config.yaml
parallel_block: false
depths: [3, 6, 3]
shampoo_beta: 0.999
eps: 1e-08
adamw_lr_other_params: 0.0014
adamw_weight_decay_other_params: 0.01
Rows from block 9, named by matrix and row number. Each number is 128 + 32 x the weight over its row's rms, rounded and kept within 0 to 255. All counts start at 0. Numbers have three digits each. After the name is the row's rms in percent of the matrix's.
# fc2: MLP down (model.blocks.9.mlp.fc2.weight, 384x1536), inputs 560-699
fc2.13 096:139121099089095106144121151108112103106132107112123101110115117148149070096088100132065150148037130058107136143173104141151130098147146205086112131125145110120079084183110120178136111132100106143143115093124186151122194135138133130121141132080082136136110063058150112166181135156148166071082099109151136154091159153141112173145145166115131155119075149106107129138083138103139137108120122095123142146171121102167149121153
fc2.14 097:126215074102191091101128136101139134170112147134141120146120170097123122139171067144144126106140103128134163070152100144123169099148094075193138124146121132135127108119103152152075123126124084138174133133140102102186098132076121123159145158140088185152079155114121133126118181133104142146140147112128111109117113140083126156158109142113140164131097145135091118190125097069132121176159116106115101066158073107121135054110
fc2.15 097:080094177087195119086138138107093162127100123161133083123152094100113173156151130152142152159117095118108172061088175150109101102151120139210087154144106086129092141060166087098140127158064137061161167112113100141122231086188099138175160094118091133146131119087123160122160119126101126118141169162036101129153111168099141118154151164051103112117141151162125111138000144182107128161115101134155111132117130108104140148112
fc2.16 096:178103101159059162137100152158089167171169140127116162102154142169098167120088108177095171086177133166107086116165071140126115120089103105134104066162117189100102072127099130089082186130093118135138146168111133165188174135114098123177144138123127129047082172115133121159119094066172126164107108089138122170098094063111098162096109140083117108123075128177172139084109159185114114151184118135126111110118171162132118109131
fc2.17 097:152134163173180098084136085073108145087136141142127101112133134099112197156083113132140115156208121123100104192171143146107133069079130162099091155115189074115148151122176088112089131156102121108152093123170142121066053162163135101114176174126100091184148106137218125173102161135139129146112147113152179101173076075171084126117125127132135160160151087135109127050105127109111100132120109089125094144092125061117163093135
fc2.18 100:073115100149123110086186151120115097111151187134107114113170176086150118157122130100144101100100134207090145112118136113146132167121114216102120131080117107147150107153133121114149141114111178107098101167117163045113077105153156106128128115140149158132096087131103074105110119098131123102129143113143164075146110116145122124127128102178133140126110104130192090113148147144125081063121083152138118178117124073159116103072
fc2.19 105:126096097133117124200119115126080127114173118152115119138107179137122199076108121168124101122157096134097139123136148134151132109124112122092165136121145102103108096123149102158081157109069148156141089176119119201133074120213077064157200120074132126084114077124124121188114168106125123133132163077140117082176109145118140173120211170149118115111144180105102106126137109129140130156118189201088123079116094081144149156121
fc2.20 099:191172167139115139105150135138062203135093129129080139138118083143117089117135199144154175139157152131145096181146130168131109117149048121137144097126084061076091160132122175120105145176142175135103125141090162115089112116143108098152132103140041097105122142173198146115099170088149115189077110078106140102179107148085149104123098103182086092151154176142094152148154121140136101132109144187107147176135121076149101097122
fc2.21 099:136151148108167101136090143146078094088091157141143141143129121066179145099143149178129137131142160127096114129183144168114124132173092126142155096116121149108117190113115084162122140132109116155130091068114096144106105083116143116113078125142161192147131083074142153061126185108101114152102154127153094111121128120128106072135097130208168103118175172119129122091109158139064149190127088178125135112126144094120119087122
fc2.22 099:071133114121176122115155118125157133127133162147073112117134107078121018137155138166080131174103162132123120093104148162108161113151121143110161135090137111122164159112111112138157091132079129111108079058139068103097112098050161119099125114137141131117103160134127137139139123110148102068105128112077125161188119176067102155168031108133100144147076145152190173116128177154095119136148117100146146128123139128121133113112
fc2.23 097:130081182117092138129121136134179083104186155110100141083115118112108125119184135125145115125113137120127130126169157093173117159156153140135178151133137115162077079104094096098143060081143106119143173139108096156072116128147133162088125134142082176167100171151111189104067165100095147076145156114159104116140113196107079160151125186146118144139156131227093164172173117125128079088182145163131125096095118064078093100135
fc2.24 103:124173142123174124028114128160173203145142155123139110147136109153125154109100193121107147141130153092116079108099135214131149084117064189091090129126146188147102187154072117172111142172063078134119134087159092159137176161054104105085141148122074172123120122187137163079125101108137130143068136127184097169108087065088211149128109134130148082122158169134124124139135129107133095101088162168092180081115097143161140131109
fc2.25 095:152155053106133078131132143094131118117080173107153163136069143139140123135101118082161119089148117142166133137101149097142161145101154078167207097139080152164146095140034134152167109174126132121075098192123138143091117136156086102106106151141213114119124125114097144123145092072151156141150101108136134163136142106129143115145139118063122166123171105187136163086182092093112101106138105167144137102152097102128181110117
fc2.26 099:124117209110125164173137114151102164156170199163120160145148099159200072168198128159187113118114120129020115109127109085136070171097105162182113145121176069151119154114116058128074112170117102116113088148154095126088130141160141117109043144108094159129147127113098099142147131089110171121153116160196096165140136154125159133129114112136144134118127126165117171114169135134109148126094076151122133116152133174084110115152
fc2.27 101:145162210139113107183139086140111130085101128120119079155147122103077113112150135084120189151095169130163139167127113140118126157146130085128142170120135107125114181094129155134200123176151098112156142104133103156106155112096147070115139096127121147145149074147135165148131148099174155072076139127151117080113141110098163123203160170105124137200136132133116136147203148107142139143205108111112121127104166104091134093125
fc2.28 095:080122174138112158111141142076146046132139113106128116106121102141151110077152096175082111144155147151146138132193130127119111142118144131167126148099150197168086161053109110155128122130075129131084161172162084182081170177177091157117186120145092187147154131116139136148105099050110125085169086126172140131175083149127122128147083206100142185133142130112140183132077156113108149122104129093135119082130177111074101105214
fc2.29 102:205151189116191177152158105168159163099102088127152159165181172113090125135146127188133145160169088116255070146192104086135121118090114161102154091092161147114158116154160079132132172114160075119145132094065107168079140075090094152128135112130139108081125166138168148105133155125119101087173076098166120139122150104155149207107155132141084151135149163129129195140191129123122149137123131157134127172160121160130124091110
fc2.30 105:158161122123070138111109136104109138159148163099142136161102146207169187192133135080126131168091129127132140176175148077123155112110119084081153141091162189102150159205098138139092125083158144091121028158161160119105095120124132121148072110071193122123132079137150156124110197094131139096162144135169127153155119158118131125109170106183137149151212157120091116186140067093125129102235182134060104125080084154085130112119
fc2.31 099:168113152081120120141130193138122092131138123106138098123169093112180121089120094046151152132148131064147120149112110101116111186070130160133112113097132152127162169121181148130076111139158152109198098106126122141145089123200164127191137075123116150112119112122187141119101150118163108116060116108122108153109122091126152138121026135219110112136141173143089192134148189130148119143108139123080125151142103150200111163105
fc2.32 111:157104095178124135114116119131157072136066133132126144160101109107185176106141116178170137109190137133112138127176117076110135067171181111178122153132126078115124083099198166110110117140134136125078137112117097100056159164098111160169110166100104140122120161114077147130145092105118135135203153095125125123072105143090169086126192183059130150086097099157153155059046137096097095138191111162144128132122115110180112109110
fc2.33 098:088176139154087102109112132078140128112157140126173140044142126078169148153127128166119084131164146083114097162159138086080120135113087131130160121105117141096103118143187123170118134103135106144106125163155165121157165199133096139160206116139163208074116099138074098088105062066106147127164145125092133101174092165178134172147144170158096086120140121114136130119084114070110138143149063110145146159111074126132118105135
fc2.34 097:134144152105115111213109125157155090097132149140121113099118150141081078135096141144051151113073123130155113120170142143144078112118132062083182090100111139129126143142160153139105197179108125125129132134056131140112121101031104075135137125126121134090119092126120175086111136088124134151128114156123137153091145129080127100143172108175124101071146105117089188077154155155131082153163109172115109166126101103141101154162
fc2.35 095:105163157094109105121175137114146121173147092130101161162140095143119174107149177090156187070106128096148122110140161186146150098108110142129163183112159164093137108085152127134182087139126091148094140172191121165126109164101122195162159114100075127109129097119127117147082077067116158104106108110079124161088132116092143164151091128175102094133146143210090125144112146128151112116166100115148167139120158153117140168165
fc2.36 101:075085201158095131095141126121131138127099138134107136128124166155165150144095092135096156174062116128075182096085146066173138147102074139172085135080158199138139152128085147154121174085115162131156167123132194111083086145161104112094162140141141150147139109129106143154131155060153160123097159118148128119112113103109129136127147119115195116173129141109133134176094167113150141161160065088153121149120170124115105145158
fc2.37 098:112133112163090100170109099147134103139157120076172174071156102107143069147146132144118154063146104155183130095149134127174076133207112098136162179115151194089133075109146156127157104184117108111158084165150177108064053141144149110145167151139164139076102107118117088106112218090105143146146125142170137117084154098102086054122096147111141137076094131135218206120141159096099168136106155084146142103126146159098093086082
fc2.38 100:158169104096147165070152133114160160130120174129121131142111088154102079104112129155120133091117106122086133139097134162074140129124176057142086155091128080134112092154110113159105094222137057141145117118165098136147153058111179127085160125150192113151145120146082124109097104164140150144171135120130105150149119136085101185064032104146129097142085131121139167080158126161061118145177115165148158122093111126085137141121
fc2.39 098:114104119117118107138140144130114135153117104114074097070138124118120136135175120142072109126173154155170137101090162080111062160077138127045137119098078134165126149161223122142060099119080140133175144170114168096178140103156155140115110129147180147113122095119133160156155188131141085155097173070092144149085113103132115158196107121145103088110157169137203138130137165086140128176151108116135092148115073149133163137148
fc2.40 101:105180143121138092113176113131137134120173184105094161165105136104120140107122106109176134082101167171179119077098189111162101141172160130116056164140177124135082103088143080088128159099058070097065137137143096093159128151161180176128131117131124103109147119108072127131169127141150139174120154077107132121134107166093092146188056154164082100109167137140080163111084123112167133078152119104083116147099139148159148127116
fc2.41 101:092107152109148106204087142116165060113130142128142135133151154126114079115134104114088100114097104176119078159145163209151102104114076113094110150161114108149088184069148104137143135078115139161070150128075146123159145115112141184120107121134078133162157093167166160207149195166163140131129117120115170135122108164106147115091063074149152138082102130095119107137120138078117142091070127103110118147122140077117124125155
fc2.42 112:102164165118071125169161127037114105089165087130100115167141143097146108084074132042169158107132147177171177129147091115120089152107170115176105120087058153116162122120104169108200140133094153155178116125159176126151146086229137152115109149156129146081132111111128165085093049083153113049118100137092121121119135103142098145135116113142063083196123078089092131168123132106178095133000132131115083180148147128083160134126
fc2.43 100:159152148142130114178099093100103107110085127118126131146150100127141137112098129169149188130204104154123134163098087154140166139120122114156092034050090129097144123083163132118127123157098165129142092085109154190113214150149121085180153186094092116080111131143144137104133144094098139106114138109113131130121107143144169143088155132091113140166127140108149145125126085160136128138056181165138114199114110140155144120024
fc2.44 100:095096134078116118142070096180110153146082185117143149122143135142162129161080127057130144111093127158170100138066162125133105126152127165121094161109115125115132106160122155106152094135101123117106143153116105114136091101050149140089129075118109180153153157168123131128152102114112131137118112135130145147121064163116125122163204166138059149094122084108078086090117124126108120128115177109187114176105144112121168131110
fc2.45 094:116104151145163207126137108149097086160135099119093063159162127144146121121099118119142124118133142085149125110107093143110135149137131100145071129179185098132139162108104113074097112109109175130108131084051116103130094191111104119102168101116112142129179115135086071106112173078114138149118197111124143178147163126110107149157073150093079105157139102116177199136119163137138174119100101064158137193121137141171118132120
fc2.46 103:115196133167121162154133084138193095126128107107153169144204137118083170099088169114133146128119161139137131120181130199114095152131186171137090140125096162087092125107119082104094116188125071091151131101089122089081182066094142162152143152115154163131116116133145118140105115064131153111124120155127133134094127115141135115201111161133069105099096234103135135067126097112119121104133123200109150112146123125142132123167
fc2.47 095:120101190173108136095080142100131105099104111151130124139164090143144102170175142149118126067140105158058120118149172133164098140140193116150128144166129169184115099103169094104093107164164132109101177142178066152091145125170135081167141179195133137131134194100107135116173075172132135139134073187168140130108066130131133068117131207102154148192124060088103103107170148147101103138114157077109136099120188105159178101185
fc2.48 102:163127247130178118169144140199117150153117111122142113189130132139081239162139132181123144130163132121178172156126137117125122100105136166124183068147161145110105182109102120137111123097112080129091093125146102148108087114126169071155043079145157183132140173152150134137125203122092124082140040152157125114160133123115207148120148165098118138145115176110150123124100133163119169126116174104129139136127154129154139138179
fc2.49 099:138126148207105114119130162119176139113060065137125080132170176091106079144164103119140133104114161153076152127113144106129118142120084117157115174131100132135109140129095094106116112123090130134100099159157111169116176164134085110114121115124146140121085214143147147101110103135185131170109150108144098081145068108113143146148107157130097130133126110148090162085116058150187118135194091178123095138155143100144102143105
fc2.50 092:150097088133073129087164101105131177096131127163106133112149084128117208231062092164105107149094100144127150098123125155137134201145126207145081076133086097113153137142154129098113089073114113123145174078147093120097089158182106110137139139147154214107144118084150133131105023110119121116096201101092129130129135096158096141132170112097155135181107074082120110117142132085118108137173157145146118113120191124114160131130
fc2.51 102:124154137104126140124171117086099134107145116133151134175126110127121125182063158190102154137193123157008169178070116088159104101085110100117106173110107160126124118119169138127089062109120112129085080149089078117156158062139156147092116094140134080136126134115116138152139093227151115111087112101135137169101178065113190074155091086054091154135109118074202153181179106075133157102037089151107146090141075132132125102138
fc2.52 100:057141087132121162144158137073095098141105134171147086109114109132130135155102155215112136091167087087074102126058156085130143156091125120128112084144165142127139095138101151138078174134156125134134169142203174140169184139135172093104090119113108156167180099159117099113143173103098159136196190135126148148154156104133110186120083141176105140181159090149135118156048144141157167113127167138165096054106123102175136150135
fc2.53 109:115171061154146077125153121168152133114152131142128126150184081182085081150150085153156170107115136079115051071098140131121106108142173148198123146163092149187111123114150083117117124157042095121117133159188125167101134139065133155092166132155082124101139133151112171104168171116118135139111068142089097188105180107145148086115058108118097140116018114152127161145121161121115142108124155067134099164134157132129147141134
fc2.54 099:091149134131150068093157106162139130121133067070091146149131120084122115108154126113162165112147169093118144100128165098121114096175130129129116119116134148162084070162159117109132128174134123161107129151167131098095170128082124090097069125144153111133127090196117106152096133141118136173139130096106143108161148137126153146132118124064116073118185112130127140160091118118126135106157097162113139137148110117164108144128
fc2.55 100:144121201171107144144119148114102084142153107113146047129091156118205098131113160209123143055142097122116128148133104161124152119161084095151110081100116181101096157187177140111159140132173201138102085184146142128109120170108167104111110145106067108145145094138123150136123105142142154155104130107113105119120154109147127163120087160174079148151069151135168068075131153148186174154131109139116094209151194138115122120126
fc2.56 099:176138154064101129150133096033142129151135117179127165159122081121104139148095142114151127103162079109050142211095120153129124109134150143116092104141117093140101098061101089162076113114173112128177171149091202112144139194131063141153086159126138134142181113118142137132161076190218121115135112157137130145098116129112103119108141093120060112164117157140127104141164135081138164108124130216185090122151085115173076063142
fc2.57 101:183127160128134155137138111091165137108142168176124045167133074091115098172121148107099138179099132129149042155142118158182163120136097099204129113152104148133062146146103134129132160094091167120127136094188126099096115150042125129158101161105074103120108115155123144115091178128107088091076047137154133073104095156112111109146130145082129114076118080163156143104140161148114093128105167127212100081066151086102111137173
fc2.58 104:118132109164101109087133133083076103134114126112128111101086146095143141123169158070108130167092146090108144168072115122126146143145097140135109150103150095144079119120064142121098154117132127153094156115189175053082070122177084107125113134127110175175157118138164114062149149103128136195188187176178142161103123171127080100085181107109104100121090114163111098184133145112140150135122103074078149100215123140141113113157
fc2.59 106:148071050177138096114104114132098106112114087129093152146129188134099121088087158132134121133104087183191130133150107114101182160083113179051087111129089174167095118164136106105126141074182175116081165032122068163144156137145128153145139091122159114117118096168119151143185136163131118083155156137131141079174138122106113126115073117173072159119132142093118161189131118148164121084135073120155119145117089160096134087121
fc2.60 096:106116113063151130223112157111182171100132108159118156097146164167169119069095073114108122153144173159159147140146101132154113176087153113194086092182088090118145143083162119176117189191107053114141163157099141097125147103108115132143110166115148165112144168115140176122118110120078141069112087091133146073138163171111106160041165113154128127213083156154120111141130130084158117126103132096191149148136164135163090111124
fc2.61 095:119184151108071155118142116167151065097115139120127098129140123190098119123111134128133156125085112154147160126139174237132167165139102138131128137102065084156121097185081073111156150162199166098129160168118097122122129095124145161108115109143124116124146039159173114126140120178121137085086131145075134152166112125088104137132099074135094149178212090190137111147117159130151108118066085076154120129131178146145127178113
fc2.62 098:126131149106161070084158125201164119159086118168114129087155151150124110099085119132091139145129096082069136100157131134116122129138118182105126149159120106125082109183147125098095062107137171101092124121113156099129119159094119085105142116118144103098120167151134163132111085118128137145102089136091136144176084116076111169154159104126133145091186196152123084096095160129074155126155162080098153176125149066139095145125
fc2.63 100:174096132178144146123190116189125122136160109138066093146059127119099109165145098152084094136104099156090041160169105152071161147171161146108205123121156151134139108114077146118198091090125053151112094172157126125107167102084132089128124232126140108156165160162127132073096117164114144143135147146143109135108136095172152157131144183155139072140100155156096129138212175168174158086127160108127090105123159152114078131098
fc2.64 094:141149102160105153115175125120091134096143158143138110140074138127120091139130151154106121157184134130142125080137131141108136109126142106109117121160122118210131170097121131085141133169129109131090117185154111093132189105154087133131185165163144162123159127148135143152128183131133082164190157147155094096153104117142123049080094152097142151152089110172139105148132100125109106144099181108124154137126136044177181159064
fc2.65 093:101090096077149119069144095095138129106169161168112128088124160093116146115174115099110120116143106139190132142186084167099120139155150052114133127115150146149159181111109146143171112092070188113191125169147130122173129123138138115131120096037148141121108128138138083104104106186137158153138163145157119140132155165083138119118130110184165163150165150127131139143137124151122153140132057107107073165170143093138091142156
fc2.66 102:184105119200177131088173132111085132124105100175097129172100099126180211165116205117143078138071103168169147166166080123106119142143102118121159094121111152105125124093119182145116110104039168122139132102144135100126093167176118069105145083122136152132091049106123130110179077142115148082148169138085095045139146146084110111134197140138027130126151150103119122137111105174106186093145094122113175113144123144145098186141
fc2.67 099:169113081135093146053104134174108090109106106121131027104159157171109132102149155057135142164122144112144201157145130049129109158094133106155140146137104160099150076178116115138092152129170168090146155159134185122145120110165177084121121123123117136118130016113137180167109119123178161068107163150183171093115108133112115107075159161093066154157126144130078150140242119122121143166157121049131118151203170119089124123120
fc2.68 098:115183219132202140132126125138150115081143164109127136174137110144183164132169086105108150123141181130209116127104176087114115090140188122151126173166087100145092098105113157115137120095146097136105097103166103107124109125173106103120044200104126130074117150139159111140116086147165147119162211112137108109120123136176155240194103136084212123134168163093126157188114096083104151153136165116145118118114111110126140122120
fc2.69 108:128141173103151093069083133080168130163104127145122118068111154130197059199140129150157120090196106101153135108163133158088112148137115143122097158139132164128070159135070086114091098097140000099135147164071190129081115093175088157094128091183099143167075093136060124134108171132150157079090107171131106187150160140131120110113134138170115156157159145101096173170134115149152169130111072083155131106178138085155137131151
fc2.70 104:142107151085100118132157119148146134128106163152138122154154152118143100146191124108142173114115134210069119106134105147090165119112183142069158113109081113131121146154090145120095110113207145115199124150088165078104097099140114118119151106120126106130145139091143162131114097164104086173102083152119130094129089143111086111127041118148174165178143093160111145091110089098113119080115171132126114124100136131116131108127
fc2.71 102:205089110096098162149107127132099130099131124112145119139070110157136086170172180090173196144096167085127152144150095196152149131094090109186102161154088138148151107127125170128145158067060130160121162032149098147118187188146086117109115167120089129102109058158156108142140117148093096104123125075093142146093144099173093084160108131059141133088089144094123140052186156115121160161121159103155111092045154128075160166116
fc2.72 101:081148098104066140109092140151126111143149164122129106116136118168134105119167106094115129152100087122158124129131125087175123129120167126115104132125110090131113213194106096114100128111150114155125130112087105137194104108138146127090075115138151108138061084102074148059072111127129153146141138143149145129126095141135108126144110178146077155167143191043135117187119103120143197148126122104072175125106121113173123142127
fc2.73 092:168141115115128120187147128116185185083188155088147152080125182166200127170153137132186143090153057162107186131177106092132142153100128081190136090087161104142169150095161150120139089104164137143158155112156107165151139149095129161092121172091093153129140100110115132121114144084124085145102123157143126150108170081134079164133176135132148154219117147152155145134140112107103106123099129101156158133140133160147095115144
fc2.74 107:139127153152128113123127137154194189136109115166150080077136145113099143130083107156130143113072091107150149129101094152162088136122134137136115106131126153100120132140170059126149099214159120165149114125132104138147148080215119164126157177127111123177128210179168112212125112156104122145135115131106134142130113168169133148069182113110039104159086167115124082110132120093143122183091164129148124193118133133187135150092
fc2.75 105:100156097110132134145099139093112141113168145163110203119118140093164153109174183105172107119109104095093117125118171130150142151107159091189076160126146089103144118145103183135152144107127151103148139114207129153175139082133184151172112104131146088120187125121090130113110127168135157197127182081136095076156154121105156091182131106123062099159161106092070105146112127116127145134141108133128087154091171127087169167117
fc2.76 107:118157142176111130089133098123167149103092137111156090115095121139137035117097119083176107088124182178130099114145135126106079147090150167149151155176159131087117087136132134058109106123148103116104060159138104126129112132135157080146091166119143091100162151095174136074095057067123114101100160116109106108093095102116088096119047090146135133100146142125115099148167128152128139144155073143211158166157177115144134134111
fc2.77 102:120106128175083151062160140118072085111147101121131139145102142142150139137157132130109135203113117126135139131145148117106129158087101109096120150166096118082146097144139133124136142085085149135108125082134090149128121165142118081111127140115100109135161167105173114126113106120171123154134155093149156109112114096093135120104182112146142058141081174147129118119201144112148120142102067122113116146121179144131114176144
fc2.78 101:113142032148141102125083158147137135172128095137122131141083102164075168116153186163047108151072161166093143158092066094152089115165142134136139126189146132130116115086091147129114105171137119180126077072085143165142128066131074161168138069140134112194122123151083121074167173117103124181185133134153102115166140097138131197112199111168109182114148116082197127159078189115159149122104096097118125103104101145124119160172
fc2.79 096:124133176139104108109082124080150146118118093146072138144085123140081136168091086148235098114125115136126126136148149174147143121118082114056172138140126089138107108151195114154080113166100179132120166086140196119140151172150103083164108178146093138178088121115161100147128109126133159129088141101128150065104126090131141135143137189112169119095119095093117118141191105138183098119082118138080119126075136151139132130093
fc2.80 099:050139119129151149083117132118186184129122123118107148142154133138195087158150140121087107123054104122154100078130177133130099136151142150127112169076169073111121145179063160135086070142132140131129118103100126171118134139160137073138097077101132122164142096135144137110141162130138173090102063171165094099161119121087113176162103116193124125169155169132153104085157104146140131107159135162098120142132147161109097147103
fc2.81 095:130115151104055089117121118114129129111129091078130135147086126129120104105115137194184154134090162142186170079144183135089131102124107170101094162158113083125097176156092117140116139159081160110174158184115143183155149168149082104109172174126082128121185103079134097078138179085141142067139196133132104063157128131082090086154126090153139122141171115158086109160160155108189061122107118131069133132185110100070136100128
fc2.82 098:116090119158144126112107133102128121101119090144142146095148136099128093124154096124077096158154135181162144080130105095138138114153151047146138148139145189117192080160123108139134091086153115103096136147141137150142132109069138168128155118117158155148121052116101102144098122093106119179170212086134136139136136135125123127163181142150091132163142164167106117078117121099155100115150088187161092144120080159118085139126
fc2.83 109:168107095156095154098164089126168108174129109093160114158175133112113195099087144104102075112190113105109088146102114107100207113105082141091069129077159156133191114153083140180114124169190194138177083146095113116106080142156136136115128170093121101149096152096111109102152183103148122091126155155158133122079146127119170186146113116176109104117129119076149118198129137145131125096135148167109160141131070159127105168124
fc2.84 103:103124093092161132143133154049137094086148095110119066127126149183113089146220118125203121063129099151186137120099145137109128128129094085055129149153146064115099080118202125100156137162033151120087101100157152122126160129217157116154104148164098080135101105089192068163145165094129132145149089103115101107129136093167146119167127169159099158126138216126133075176103115123189144145161138135135166176113098129129125075074
fc2.85 097:123143104155085115163132089118102116103108128132109137087155148087099086064122120133155128131063149115145102149091107098132126110102118101111135146097117197085069136149118115127145166109136127159113119115116111188148144068109111165175118071093146108169154135183133152120091139165168134129032117115138133111092136082177087118150172175181140139153217095138055132118104142083182072122164084066142070148134086110050141084160
fc2.86 095:134070208092139052134182085141106104125119148098135142118121152156148149155118148111081211128173120154179094137157133061105128178157243076090128142200085144148113140095069108118164104107159158100122116178155112073115117157090106136128080178114131145139129165151109063160118113025154094147103165117142147135127161126106133140142146173131076113112106122173148135178136120182146129132128124140114163087121145155083077099127
fc2.87 098:135122101071179140220148187165095141133172099107165142124129177106122111141097165114180145108221185134086167125120148126135170095163127140119134130111172111112091095106151094112167121227189150153107104129185119140165159108111117174124157126123052154143148168123152100144102109165134142082122129099155175095077160109108133120130102088195142168180111106098140196121119157142115085165082145172124141109159167145086108113161
fc2.88 099:140113174080149124128136164152158099129122111145137160119164174120101223122105140169089079065065110149098095116128132197113125153097134098093128129134101140128163169083050108152145167094118113067135156167106180144069149153122127177131053188128151107135156070157135114114138135095173094144151137144125119128161135126132103101136195103134104124087085141138178114132063133139067158122089167154153144075133147132173147122112
fc2.89 096:139157119080154087139160114116112113078117061143092153169064146097158115123161119150046139088148132198149119167129094159103152129157069135074198072106158149131163093155142162153105123172106068174173100133111098171143156161180109140110171160138111150094124140170132144121121084169138168100171196113151106060088157138102123154151094117192168082132082128127122186058136147109119100119123168105157166145157136071140163108148
fc2.90 098:173157124138129095105161141151099095100084191103090179170157088084099191140078117153041146134118110096126142142149085147105160112138119130075106151127191136161136164105094093130092127085133091147110127143137108159086173141148132126120113081150115111159107100111168071164147143132111147120084167106133134173153101157146126123073131046135077122123145097109166153110201140111129053099173168152125055089131140137167128133144
fc2.91 100:095147106152157164221124108078127140144142110129116112082122192098116182105205159182129134173128096120160201079138123115138112143177163129134138145152190074121143162112217194113136133130164166148171094086070135169135109161167161145104150115130112139097194130190138124122160200145111081084142166147158088166171101196151132157118033083174124136187132131115122146123171163166179209150140194113127150152159134174138154125114
fc2.92 103:160096063105182117128124124118117127080168100133120103178145146116143112084163159162123094143170153211121194151107195071147121086105125152171126137114126058110141133187123111138124153200203125160117150112119165127107180102145134133142160103089143104172102124099115102140099108167136130143102055136138067141140126121126124139096140112142149150160126122140170114152106156099138119102195099156157074163138123117120121099143
fc2.93 101:137133155100172114101073120122135105078175121131131075169134143090119201115043099223057164099218109133109163109095109113085169146103111154118104141115172181137160119099075098136082125169191129174100173118068108151099128160075152153136175140108103123158159109133121122083121147119120171128131212112151127141129102099128111150122152158090127170245171165133144117162189146087094161141229164174126114145162094099125119136130
fc2.94 103:133083129101175076166137124111103136075143095136107143086150088117126137141178117151138142097126085151100145140158096078164143127084089140177149160095124096221117141118174077104152095131054132087138113166139107151098111127104131131129157150112147133199136087160144099159176075115159072170125119153133181092153113207070144152087141108138143124143096144169146138144154138135110102107193140168141141096199114129101091133137
fc2.95 100:184110098127162118122117095114108144158117143169127123152086135089178157089135129114117137146095133153173162146181121162096123155121130135124118142140141144139140132164133165074116092107135131110083131162124105106146137070110109150081111158094092122145077215142106150125169161147121061066142085091114040103123125102147139087201088121151164097130118129069123144145121151177128152055118166110155099205110151127134159133180
fc2.96 104:246104085130135141108140111090096111152083155160152146105109090114101164138129116059135096135081099164122135192122090182112151123092114111108165110088175063083087134102090135157117115116138158155089107103115100127108150108115083082221066130132161128054062164109175142129150049186093121115048094099134075117154150157080133174171159151129134137108100122109116165119118092125192097192130086081146096106137086134114170170096
fc2.97 100:129126157197138118122193168130123133162137169146152112178109138143128116162179101069098130126151166084131119100146088174114109163102175105123083114174172101175091170113086172113129119037132034119100134101124141075111096112121078154154047127157154144130092167161112145119124083151123119115132077094177113147119118167141130089095152139147098171044168161153171155133143110133140123194104108071105171096150099120114139165129
fc2.98 100:106169088123070133161113147168149098152129081107125197072120094108110090104098092149142110180064097135118132127104055098148192097128119105090109119140066057143122090114111158073144172140083100155127150113197054155170124125030138189154084135125124068152130123145083142103148087087100065169189170156132138184077117112131105084140065098080091162088137090138150127148165140129158134127067109125179158125179108117139174120157
fc2.99 109:134120142158117148127176153114153067161149102150137131086146114161117146143126107176089125156109120173112172156134172115159153111144084162121180147165136102094115125143125157143103178126054104161145092155047097114120074199116096062098136098162107135131151108095156077160125183109097126152123088164122117142064118141132162085103101107081175117092049136154133152107101138093081130148112160125120079142153096110114133116130
fc2.100 098:107163115086100145087124150146109163205160144150157116132187164193121065087113057060118136099085110117161126138148172137147093185172113105109073145161131173144154140054177138158100087119020115155144085139139176064134103100068132107082154094168139158117122100152117115170093153106127103108081059117127131171131124131179174121106100143072122170069155113064120173124084104131144120105070118162132208177176156132101086141148
fc2.101 095:143162106086112181154134124089096106098120177144107164092114140133128136119164142107114139137137163176097090098153117115091103120156124114088080113150126136119086150122113160136198194152188094121114169066135139139125081180104050169117103162128100092144140177125142122156094063235097097176102148173187181152146105169107123108112095153147198083088153105147101142169122172101127094192146068084090128115113115148096141137154
fc2.102 099:129092129118122160082118148139129144111159149173112146138105116141162132152151191153111143117095171207099092097130141119141044170184129199091092122100184131163117128144090147102190092106202134178194118170089203055098091067147110135130159080161146149133134112137117116146147123099162106116104105162125144136125110143113104121131086092160047124216129104147181110144105139121096118162146125110104135121086150147104103142132
fc2.103 101:105117149127105144158158129162155118110142167152123104144155127144087119166079092097068118091146124201083084146175127085114082131130090101170116108133104160033122152084103112149108053128069104076169134130054129156149148103137132048097212134129149171131103103145145185126142142101101167142158141135120149155086127157110120186126132086176111136045137170104133057138115126099111166128057134144111128093160114125168111131152
fc2.104 102:124166084094060127109135100099105141088118163114137155170118110116098168127155173132147094126155146144146114073127141084144118152131162132086140164120165150112116134125161092177138163143174155129193099141177138113119137064122135121178138097100157121130073092094083126128135107161159114119130150154111110159122136180167116054174162187107196101113096100150140140178164107113193138105151105104134140164140124142111096100156
fc2.105 102:100117141131098144044106149175198157108173097113119161142129126133065138065065102097152117104142128108110111114182155075118090101133109107136102147094142100172152102165173141135104172157231127110163139144140160123137138165163147166184097150161146078120139130148119136105084194100124083109123155137114111111142167120159136172139201136122121153079144066086055057135154119115108073129169126162090092144139107138108098114119
fc2.106 099:147144101127093143170104145115123107148131120169117111197152154163100051119069153130171151143053102153108147097110113167122150140153123118096087166135078115155110133163132108089129139135037110137085085107123165121156149161195145142127131156145149179137118113132065104145139157120143124115159116119133176163112118181131167182124098115086089144091161084085156161126134165137081131121091104143176122088056137050160160116094
fc2.107 097:132092084152089195101160148113134094077173131082113128094145097174146084128186107184129134124131111114059170133099091132146151151139166125112109152109104103186167114119158128140144143237084151133134115154152078148114157151050153107132166178131120105113118166116096152112099169147119110144154122167133135184191115093077116153121121070089165144181069129156162141133109117123069155072104154187149163109121160093079095104149
fc2.108 109:166064201195159134101158134086096114100116137161137130136140169125099081154168145120139139084089131057104063127170062167120173092205090081148158115140109167126062194122048131095147165085046173103069106149144135189080125192051244159119129119128106162068156116145121161120105131082117096092093108169140143168161142083091157125118163171106123196156085144125115093129177112127084136098125170129104086134143092128179083114119
fc2.109 104:140084125114180138147078182161101116113090101116138124112178127171193202079168099165185088128192152143007121121124158091135079106169074154190135112132128049128174137096156085205149075087159147124101182121139122125189151142114116099103104153105097095121105131066152094143103105133174134140168139123133115115108136140121111201095168169121162123167165182163106123083147156092112128098186135122153095128153096084082100104103